A small masked image model, trained from scratch: norm layernorm.
Rows from block 3 of a small masked image model, named by matrix and row number. Rows with one number within an expert belong to one neuron, the router's apart. Each number is 128 + 24 x the weight over its row's rms, rounded and kept within 0 to 255. All counts start at 0. Numbers have three digits each.
Before each expert's rows are labels from the 100 images, of 14976, where the router gives the expert most weight on average: "patch colour" is the nearest of a few named colours to the mean colour under the peak. Only what is clearly more common there than usual is listed. The data: photos of plants and fungi (iNaturalist).
# router: router (model.blocks.3.mlp.router.weight, 32x48), inputs 0-47
# gate: expert gate (model.blocks.3.mlp.gate, 32x16x48), inputs 0-47
# up: expert up (model.blocks.3.mlp.up, 32x16x48), inputs 0-47
# down: expert down (model.blocks.3.mlp.down, 32x48x16, transposed), outputs 0-47

# expert 12
patch colour: brown
router.12:145127143129138140137126147122157133135127142140102119094138118149131117145111122114000132127131138151138138173132146122141115147128129143142126
gate.0:124098170110101144122148124091109079144144129145157102149109146155135116100136118125164061160123150127136145110114097138093155158148143138097131
up.0:116163110110123147166166106124099118089116146166111129131181127128094147135153111102113125146161114132153114151126099129089143117094178089126128
down.0:134077188143130086126104149134134118152106117107126157158095135143131107149120107164131180163115098163098119147120151099150117136141127138157125
gate.1:115144097126141083132114110113148183173106108118126148105129174117148162071149095137125132123137082133175145144138123114118135131140135129089123
up.1:129109145136120148127159138131102089079149134126135095151141075126103103182109147102159127141118155108090135114122171112120121124090127145170144
down.1:125145144148127101136113133148138052135110152126093152122134137121114108147141112127079126125100125145095082129183161135117111100131082100120128
gate.2:146148146131099135132112146181079131110121116207113166122129102120128121158114133138099149137122134120144126116121100140160140152189099110119123
up.2:141146140113118122128134111167138160120128116133098183145117130084165155127172120167094141104114156140090123075129154132142147151163117126096135
down.2:115138157157104145161132159142072148144116125165074145137136137099118153149160139148079152126126150137112102141078110110125129148123111136148164
gate.3:127107149095129126139156144119143112085172134169137120153124146102143124144116118167080092122162160118114101088128118109074127116120154139088136
up.3:128119118116149125110122121126147127147109144106089145109139149216110085122116110096157094162120134124169124185121139134143141143130113134160109
down.3:107102081129114137098139097126100135161104162097104084152155118145130104183172130107133115145130147143124122171130176131112148112129120101127128
gate.4:134160116098096157113146123142161111110140124136168110140169114111102164173102115149135146144109139126209124109119143137091122134121145098113141
up.4:126119128098101155095127108120146167131108079090117146092115137112165114170126123188130154145129151129091165142155158130115097131131123140097123
down.4:085133105084102164116149096129107124129164117137136124167149123130127160122164132128126076100130153132122155127149135160065133127120164097112142
gate.5:121099186086104144109125124091108151163139112101105138130118145164164110103117093154151089132079136115144142158149122146132131159143135133107104
up.5:104134106153138107139113143093090120142149145112110089148143100092164175134140121108094146114125110085117091148130140141076176131104113119128121
down.5:119109087138117150160151139120114130140128142143116085113113142121110137112121101050106122127137143090100100086141136159097141171144152154099122
gate.6:109118142133123136127150100130074118118085127138178074142115096123091121108132161127171149155109132164121143102132090128165156133116155141141148
up.6:092132149127126150116125096135090109142080136109109130124123118192082127124140122129165137188107118140146121177116104136146145129128127118178128
down.6:082107125117129136128126119128077139138108175132120090177122129128131105192161154147138141132122117119111133184138155115147175108117134111131144
gate.7:137105120152114138183138164121071131144151145206126114133121082140112107111117158107120119168139132088129138119123096131140138150127107143134128
up.7:139108144136120138130100135099109118150146134143117110123137125204120093098119123092152104152134154128124151148133094179164128141188142105135105
down.7:121125106126128132127096140103122131132143145147173101149122122134133098110117102105158133124152146101063141122192127155091149102114139103073133
gate.8:115126172139101140164144141148082129090132139167123167140134161144108139141115145161100136137146145166154123066113152118138176143141146146140127
up.8:112106130158134124129118104086150114168100137106140109145144107171091104110146115090174094172144118150147145167123092142131090097125129124137132
down.8:131117114110152128163123107140124129153076120119133094115155129146113082190115136100152101174100148142118116131136135146158174118141133077116134
gate.9:140112102139155139119115144088135134103165140094081122095156159154184081126102131105133092088120130136139100163136146144115155153121135138121112
up.9:153123129118115132136156167166167152087184130152142160141118156062115162139118128154078133099118143128134116096125110121130112133114131153115123
down.9:130111095110138111087120113127111152143116128099130099191160112125129100151167141123155111130122123182142159147127182118139127105128097110139170
gate.10:156123134102130154117121157190130107086127174152143134099126132170153072123104145134139112108095149149115102106114125158161134136159117116106133
up.10:118116122159162098146152143093136135097123077124125143135132147069135123118143100137114126105150110152115168102134130082123153112072128158162137
down.10:108117112160116145130148101099106147150189099120127141125145119126119173106121101114140109123177116087136152114096131137089094151150145152142083
gate.11:131103133124119130137126102123109140152124148130145140114114125117151119103090120158143129135080114063187154136147185124112067127118114153113127
up.11:150104143165152126120123151092133085135108164125118116139152130130116115120079142136127140143216119105136091131090161126133109124116139128161107
down.11:081133160118140129145122177142130162115086144139130136125116155130121138155107128103118137130124094109117158119157170143126060099114101105177117
gate.12:132116103137160110150144112127107139083148171120091123145109112110138138150176129091116159099118126118121145154147136125131054123094170139132109
up.12:154133142129115102129113120121132078097146088108154119120074158096149136167179118126110156083115143150154118091139151117130115132149119167113135
down.12:142089166113134094113117123121118105116125073125129160163096128121135133120129104195143130170138150169154147170141125094130156138134116143115147
gate.13:146134124192177093097092160144121104143126126116139143104130118109151141121114131182098151125148116110093097125129111124142151091144077136138129
up.13:114139167099106136128130107139110166117124104199127170149114137153120130102169099121130092120110130135183165110131089134151153128153125116126128
down.13:090130137098128150134114107139076168106116099156119160127116137107150175105135091117128122113125162120170128110160095159112107159144101092119141
gate.14:122103133142150103154132103118093141125134146070132124143131161122174102089123125114143108097124129146108125117123172125123146140160196129078124
up.14:127122128119142126167136137135145138103140107117142136130127100068158153097162106132139125059124131168101130070129129119144092104084124118128139
down.14:142120118140130104114146125118175100090152092127181136158119129123115121080126096134164097092133151156114137084145122116129080122132149156114158
gate.15:112128151147140134092131127162110154159096147121059127100117145186090125135106128159140145135105124129126133193127113113149121133129147152156109
up.15:100127174124137131102135108140130122132102134051095138138112177132146136129143120176142129090113134150090107161118150099094117113125151155117118
down.15:145117155131124144120134167117139134118119155081135119112135109154113091141088125112097131135117132119123097055084114101155102169140136149164103

# expert 5
patch colour: green
router.5:112146127128121106136145132135114106139147140101145146164123119147113152117144164131031115152086159122146139072117138119142129136127166148121117
gate.0:143121119127112101129130151117108139136160125142177148158161113158113094094129156162171078163142085103138123091108120126107140127147161141103109
up.0:143119123129111099130124152116102140135162123144176150161162113156115094095129155160168078161141083103138124091110119128102140128143161139105107
down.0:138084138125102104147132129122115108131149127118069162164108114131120119139115119173094111179134120114144109194129135144093112161143148150125107
gate.1:111136137115119117114151133135105135142134128116221129157144138143111125130169127101168102155157142123129112056114142125139145127142163131114113
up.1:143121116137136137143108128119145115108126131141048118093111119112146128121080128150087154095110112136118128204143111130118109132110086124146144
down.1:119133166144130154172134162128177141133115101147179119129127136128140148130123100154150126105149123103111174066111122115107153111139107150129173
gate.2:157079120133106146165160128130134165143083105116119127117104139124145102114107070109126129141187144112112129121099112123166122174123110159129125
up.2:101122166078111144142153085112130121122112104097149142157085087127123157165161121140124151154085172161098137101142133124131118132126137117147145
down.2:157111141137123126180137164131120132119140128147105166131131110119124128121078084172110121091077138102143138131104158117122096161139125175096134
gate.3:158148109110146165095100152129157129137135143164122080085123122095132153124119111118153172093139123110126134137132121157137086115124065101141149
up.3:148139119134128152098131145150165121115127125160091100080126143102104148165118086108124197096145122141115103158125099127142107146110099142162132
down.3:112109120113099144124118095118101122154125135125070127143146135125118117116147137128095103162183139125139106206142137151108116127126139096143075
gate.4:093177091161152144129136109114104113152129125104121130148159122148105148148156157084128132142131121109090150084125180128120100084115143095131125
up.4:093174091167151144128136108117106116152129125103119132147156121151105149149162156083128133143130121109094150087123179127120098085117145094133122
down.4:104156100113140131082140100122092124167123173132115117130162110118122153129139164120119147147097120099142115125130164128146073098104157089151095
gate.5:119174060156156140097132140126124134131157112132137113128146144135102131130134159123160138125190106089139150121116169127103095083128142107113143
up.5:111170068116138119104150118128126130141160117124146147163141135150096156145150160139173143146096122096155157106124169124108094089117156119119142
down.5:138137103112134109123132147127102105133163158148123134148145103114113142139109152162112134161066122083159129122112174134128057126137172128126126
gate.6:115140132152137101129122160135091085088153143128103160137133130110146157157134172142073166114114114116075116100150161152124151123121130151154137
up.6:155136129147138124145068138156141076130106157153136108103161148152126110109100106103112135137118098135114125164102098156142169115168117092147111
down.6:138123134172152112118135181144159128125106180132097113118125115106151123130124103107100145068108126138105099136115153105164132147105093161151152
gate.7:099177068130139133100146123114124132148156121127140121138176151146093147146154155097155124142178110090117129113121158132103118083121155109124134
up.7:098172076123133135099144120107123137143156106123149126147169146152092154150157150098162129145170116090118141116120164132095116087122156113126135
down.7:125134119103131112099146124143070128115158170125104132159143113110118140142130161125107139152066121112128122141130171148130076130126183107125095
gate.8:158125140124168118151109160159149096127133171183104120086168162114141097108117123125125126093113101145132078146131085127148133132134101131123132
up.8:162094154116097110138135163153122119081141131139101141103095133110142149136131104151135160118080111157101127146107098154152128181146105162151144
down.8:159129103112131110095115118152102143119097153121120122120130151141111106137138148085102122155090137142119098132189188118149064111125123109114133
gate.9:141139123115145139131108154131110116140092131159136070084115108078153120112122091113152161090133110108111111148122127122142134120132063110124171
up.9:102130149153138115169128114119087129147131122101166161176134109147131131108149175149129085161117118116130158074116174119114135109133162116116130
down.9:130141144138146136166128179131132158094159116142170115120115126124130130135116103136159135090087130130103149058115118123133166131134130151112186
gate.10:112127157152116122104151154133142097147099143131227123148107129134091141123146129132177121160117135122121151087114112111114139136114162138143119
up.10:114131158153121120096151158141147095156099145135213126151108132138086144127149131134172124162112132116125153089113112108110141132119167137141119
down.10:132132088105128141068130097128117128158127128115055148113117131127127124117132164135081130139177138123161083165131113132132119123114120111147092
gate.11:118090143077128144120157130148140100111093150082125105131070103104165118113123089147117109128126130165101112161134113110137151145104093134130151
up.11:088127144120130170144133112094098109123116132094118106132104090117123137172156132116100160134120145130058140147117165132126098094100123100161134
down.11:156088129090123149114139150110128181094147117111111122123125105139150116109073090115164089113141129137136111174110132143124139178121115160125101
gate.12:147078122097117117139126098127088135112181112145102141138115144142143102129108124172075116135186132105176094127118114115127114150116139141110116
up.12:168154117072131139119118154135125162076171132151126110097141104082136126136099125102129173121154148137150102162125149152140120159131095116127134
down.12:113163134123129156115146118134129134186074134146077146101105114103137146114165157117092135094164132137142106105128118118146139080124101091136123
gate.13:156123111128137146121116169133159122133088119137105107074127107078159119111135096114114147084126114131121131163134122158142140142122054133156146
up.13:140146110114136137086134130128137135119124131168105088087117141100122138157106082117152182092160139120105083174134109117118094128117088117124137
down.13:120130105144102122103115076120122118153128136113088121129155142139112103112132138133115113161197127115144087207144117124117117138130116104130089
gate.14:151100122161124142146125104109120136139132089114129128131118166134128134128111126151091157130218145089138129103124165111128063134135144143124122
up.14:136155127154133150127090168130142138107130162165113081083138103095122125123115118094122142112180107140110112155126101156121147121122089083156134
down.14:085150157125137149161115146142115156133116161115099108127126139125136130109171146096125090117185113124113089150141099142122193098136115099130135
gate.15:105113184131115100154136119135107109136131162111171165167120111139129146120147148163135103147068154151151147068129130129126142139135149147126108
up.15:092120173126111102146145108126101110142134150108180162178114120145122150132149155162141104152094158132143142062127135126117127134131166142115117
down.15:121117127107126125106116086130148130162102124105097118130127145147123096120155136100125109153206133158121094182145111143142145117130106099131078

# expert 23
patch colour: brown
router.23:114104135143111140094135102113089116115119112132105131146091119111134098133146098133159083148137114099138089115114062137124177157161144132094106
gate.0:134109098113155105087128092120070124140134121102085184139126127135160104137123125159073129142139168121170125158147142113140114147118115137144129
up.0:150122153135063165147133171113166129106129152157153095128124108109098165116112119091157126087129112140093110100120109148133117127147120112093146
down.0:081123109090132155101152135099090137102121163113133100135151134151106144101091147142152121112167154101135092149155127127108110125070137129159132
gate.1:126079131155151123145163145117129130140090111104149121138122148123120149115098110141148110124101162137171140142159181076138109155090116175139125
up.1:072113139129145131151164134104134123126118089098179139161112132153114141143157138133161105115101172135105129137135133102102173130089131148161095
down.1:145128154152117103136098150120188091162103107131152104128123176090156142140154133131107117106147125167090134093150133112139105098130095134100134
gate.2:118124135084161102093121092119098074123122149104139144142122147139154085176154143161089122129112133132127076131144166111112126106138146113114119
up.2:129122136089151131098140096133103103139108164099133140128128166142139088155123146182090132152101133126158087143146180100095105118124138108111114
down.2:138147154166102100091112097150147079167140126116127100158112144122143152162188147110114137164111117165121141104105136140116130115163151125104134
gate.3:123123149145151127143115102089164132147097157123131130131170157148138081104141146107121095122153136122098157111129119126118173125178124117082078
up.3:112135160117149132151107094105144115159106150153157117131180123141127073110127163120134108129158104112120148110130105124120165105175151097090100
down.3:128129149112131123115133130158105141152140138142078164137103124113137109127144137131095136145079091112176168192109131097166136127121115143120088
gate.4:111123134109170111130131111098137083161063125135139131139151146127124083166115142139106123137123124128102127123149184097103089083103141127144122
up.4:099159128092162129122158132140136096154099158134136126136147127119124086142113197148101113122108144143079117130156125121114122116075161112159121
down.4:138139156133104125102104133126164131155157110139128128137107194094167142155183108116118144138128115148097149121130145152110129105154159103079148
gate.5:123148119148119141130096154120111146150143169173111111127190078132123154088134143114078108112125108133121134119149073149136164125130122102130143
up.5:124096151101185126166130123114122130163076093108130128116084156118134095128123128172107143167152128116114123129133167093125093112127128133145161
down.5:108111095115121166182161158130094131075157141135104128134126136126142127149140134149132131107115179115125107150082090150114148171141154135146145
gate.6:083110164122105144113125085085112119110160100095153165154088119146129127187179138116151109129112152152132141121120123141119118131135131095124104
up.6:160079145155158090144133170142140118143061118142134134142109148123132122083097100164137123123116112144137148136129140091146128160111140174152133
down.6:144115130145129146148094164143153119179084122131111168128129143129121172089111112137107113076104164116116139107136163135118098150133076109124120
gate.7:112088159130096112152127078091115141131101102102174155165111160173115151156178126137124123150161140108135119092122141125123119142152140142121119
up.7:144096134142115099161138139138113130126102116119131162130143209128132121145117085139113140088139127136150099116127119119150151186109098179135132
down.7:144110128146133121132101121149148075120143134128148155161132159108099167128105123181097107059123134144125124126157164129107089121147114132090131
gate.8:111087183152123108171133186112121117121104141138141141159140142135114132103122108172135101124140116155111103119147101114131124158101153182157119
up.8:161160077106158128112145119167169135163117126150123106092143139106100138146109132108114159115109152084141154131124172090127102090114126126117145
down.8:124169103191109084103115146147128120094156151102152131113130124127147092162144115087125170149145087125096095116144122128136159120134127146131147
gate.9:095176114136094155111128102112089141085188165136140134125150098125114140172163138092138113108134143125146126122122103163105140120107142095117122
up.9:091126170108101111121139092099098125090156091095155153160078144131130147180173143123140128117151146139098104109123155134127121133119140106133122
down.9:125140111115121125137157082149095100055158151150135105124129114105128114147155117141139141144140141162148091125112075138146181132137148106119148
gate.10:112123148114112143122080090116120109137148153115153146132145147138171156116144121130117131128139117109123140099108138181100149123196091078101106
up.10:111144131146177100155139117109149139145102132123147116132142104136127069095160186126110103140149116121117107126152137086139114084137170126092114
down.10:109147122100147173129130122152082181131133132142059145126145108131112120113141136117095109128120114095173165175107140144143120115133143123127093
gate.11:147126114154120130104125125148106139116195122121101170117128135075149180113119122145098146112056137127118151133110130127130099148097125154133125
up.11:113112143106139149127121134109156120159077160125134091120150124183117098131142122098173082139166140140147101116134102138127148106169116086110133
down.11:127124130144151114164129151102162119098109091123171119097137114127107141091082164173168107121157125171121132085132124102134115111105131142161136
gate.12:084137137119098143127109088094095126085187125104139132131114105138140137185167141096144119128139141131147126132108108171118120114136107083117106
up.12:164113109142151114140145175152137128149082169165124106124150121125108132055076120142126120132126113128140128135141125102146145136104142171140164
down.12:127120117137141155130116153122152136191085125124103144129132111144111171078098105120138107086097171099121140142131161143108108152113087125141108
gate.13:093082181142120122140151129098093152096130116092129161176137122146153139100133133151133092121125137166120125097142112132130148168091135162142115
up.13:159188069113124123102102124151142111119156127139132113089119120103121133179151137092116167137143121108130117142125149134112118084154127082110146
down.13:136164069187137104116120145148118134100166112107143152105139119147133082143116113093128166148105140098099105107127111143124165158136142117109119
gate.14:103096162134135114130144105085121151150140119118145136163141100166126116088150138138150083156126152129103150090148099124108172149144178147127106
up.14:152160099121120138129121153173137110110115136139108125097117162086126151170102117123100170102132104126151099157106158126149085108103086108130156
down.14:137137088168124138138120135140140118101152118126186129095130137122128157119113114098151135071090161142098143062144122153117131161138145136109142
gate.15:089138138111099131105166097110094088097145132112139149163112141135119144205163147127127130126138156115123078128132134135113119156114169121127105
up.15:154095130128176111135122168125148126171065103138098139120139164133149102082096119162107114141151119132105123145144158093134114128115107148152142
down.15:137134152163140133130080165130165114186134101143111183147128130107136134129139131137105131085105120115097145094128164128108092107137109127088149

# expert 26
patch colour: grey
router.26:117094103156123120106139112140095078108078110141099123143093126090131118145152134127163097139107139087118099135144070115153142144135134162111139
gate.0:152114126134121128144143183151134065086124152168114121111132170127125121124112120085143119138133152148126073088124108155131157144114123150163129
up.0:112142125134137118105110069108130189171127114083132133138121088127135129125138145174121136115129097110143170167127149093130105112143124113082128
down.0:110131127135103127143079113133120181118134136120170096090107134149136116145111145096161154120118107101147121071120081145170152126157143117130152
gate.1:105135150097094144161113128133118129117149153156169139128137103094127104152149159125094131158124103169112134100122130176127113100158105065116140
up.1:123122164100132163123141113082117124077172099100129111169131125104151108144144151161101133089137103147086126109155156121124107125084126132145127
down.1:086166126109157153140146179124145169157176133134139124102143131117112090122123110111140143117127138082141113164132115136092155122141105105144077
gate.2:100096144117143131101174126097100164120136128103107129151092134144130178135122133145136119109113137102146169157155147104122114147073138165160094
up.2:126116136134157107134170113115129132132131113104113160151112118083152161126138098164128159095117128114154156119166154075117108146072113170142132
down.2:136116103131124157065133069128122088123134107127092119132127119131079157098124138133098116123083167132129161162127134135118119170123141158117106
gate.3:143170100123146131137106102109149203135182129127133140132118116088159144093107152132102127102110124106147148100153117126115134098109113125080137
up.3:112153107114096142101111089139160186163138138120121128135093126147118144134121123140131137170092134085127175162123144122111103117154151115075117
down.3:140101111093153127151164112117093064108130096130105140156138132102120138136119140099117126132089151110145149193144163126122102146137138135120086
gate.4:140139158141119137127131148121129103104144120134092134126160121147154140140159145088124087133131143190106111142138099178150147158191156105108129
up.4:116180109129110162080136092107127164136115146174126146126123145130111179116132123144139117125093170141175185128139099125109131122120127119107126
down.4:103131127175099145133079109122136157114090158124168122122140117137124138141145141115152147148171090111129146173132121131124090068146118134168123
gate.5:124157133128137126123101091143082176121172145136154147163169168140123141098133143145107125086127126096130088104138122153110134095153154096108132
up.5:135126097123116132114149147121158156070184133117094136125126124093138133149108120118117152124130114144144132138119175104102085120052110143138115
down.5:078146125105106134100170160161138158155174125141140122154146108129109120163131138161138137124109117109095118131157116100082119102078160120118135
gate.6:111120143079156140075142127142113127154097120124161081131170104126128112088150140138134095133134132151103089096143132102135163108109117106123173
up.6:134115117092134125092157134151139077172097095102162092120168154162106123123168122150143111143134130112104115128133126087100157123142158111111152
down.6:126111089127135117122112114126145182139139099102107136161127169118090113115113129108133133136096137135184131184139147116150109149112083134144080
gate.7:116127154155137132180126125147113198105161140155135137158119150140100132142164113096109078110088152136123124121132130158141087099130129132115156
up.7:130127148148138125170129102105141183084177077145112151141125131098138116154145136091090093115096113146139139139110123138134087104134107135107106
down.7:091159092159123153088120137115115137164168114135137108141159129132120168121135177102137117104109142083156135130120152151091103095130126112171121
gate.8:120120120168111148132104094098143190107154103128120120109094115085151144153121126144122169117144127115145194131162131127124120139100086148140127
up.8:130157122101139112125128145149127079117151200136142118141151122138140138102136142123115079106114115172148084093137120154130139107151152099085138
down.8:084150153120115106163131184145102144120155139127146116127128111126133158160149125126146102117136088122123071066116107141145132105140137096158151
gate.9:136149147134100154125085137109162172123131139129180106130185098114115114117132134152131098131093075123109144113147125154108122079145121104105132
up.9:117167108122111159080107144134150162136111188131162117127150140159091134091076157143139089124121101134131143140146136151102146094117122114120123
down.9:153097113104134139104170096065111085138131096109107119126129123141101139107127122124112140159127128109129125174137123125100158155124158148118064
gate.10:132152110121091148128109106114156132133127141154152167132123174135086131133082153146126113152125110094163125114101097158126180099157130098107158
up.10:121155138111174133104167137148072107130174142121080144144128133113175127125141143125084134089147117119140106145163116110126151157111133137141087
down.10:106126126107179134161124149124126150123119135131160123138136173133091111145101151109146122121073095084133153116148150127111114078090144101165116
gate.11:141137132107093150167126137132165133101115103136155149142190125111102077103115123140078112124147111135113124063149130142111137107112124096141117
up.11:137125103157139094133088122114102116164089116121140133093129115164128128066123181103162087136149112132145151146133108137152113111177118129130136
down.11:166094146126122109111130068113118051110080129078136133163115151133117159132148134108125157148129129170115107112119123127154130132138136119129142
gate.12:104119146100127130155097118113098176145114090111153114153176126142115142106120097150117105123128142095085130131128168149105129095143158071128145
up.12:138122115124134116135147116122130129094145074061117101133121078105149098118112156123135143187140108121118149141140184094131132135102126134151144
down.12:120175135130127125105146117137148111158128099148139137150162133093132155140149149174144150133088104159116147154137125132069085078130116091131126
gate.13:086136151095107124102153071142116122117143169153137115160127142125126144103164104108108098108133157131119140095147099129082145124135169095094140
up.13:101143135094104141085144093150123098147139184141127116152121167151128129101144117114115102119120159122127116124153100137068158134146172101104117
down.13:164117127103136142114157145085105123097096126105123139138135133123144107091091105135140120142131133150103160198143168103130147136115097142130074
gate.14:136108142114114118173138153157137088186086135163132117114122117140094102133184119124118098161109145074119140123133117113145120143151152146124157
up.14:137086109098133139146169151079151105166108114139125089103114154161097142142125149110136090148102124098162167143135129105127135139101120157162136
down.14:090140106103132145075148139118165100153159148128139156158138108136122132136171114168149127109154136124139133185152103076105138113119126120112099
gate.15:132097168109135116173098146122171123127109093135159137155154133110106115134088111167110129123153127145142108091112130117140064105119117105157154
up.15:150132125153110086142099072135118105136109116102143102128107153144139093121124145137147170127090080100092157148088147139105142104154130103123146
down.15:161124110137139075111142148096114081096131149101163142126119150132133098148134158105154125155128088171173115123122140089154098104137116148142113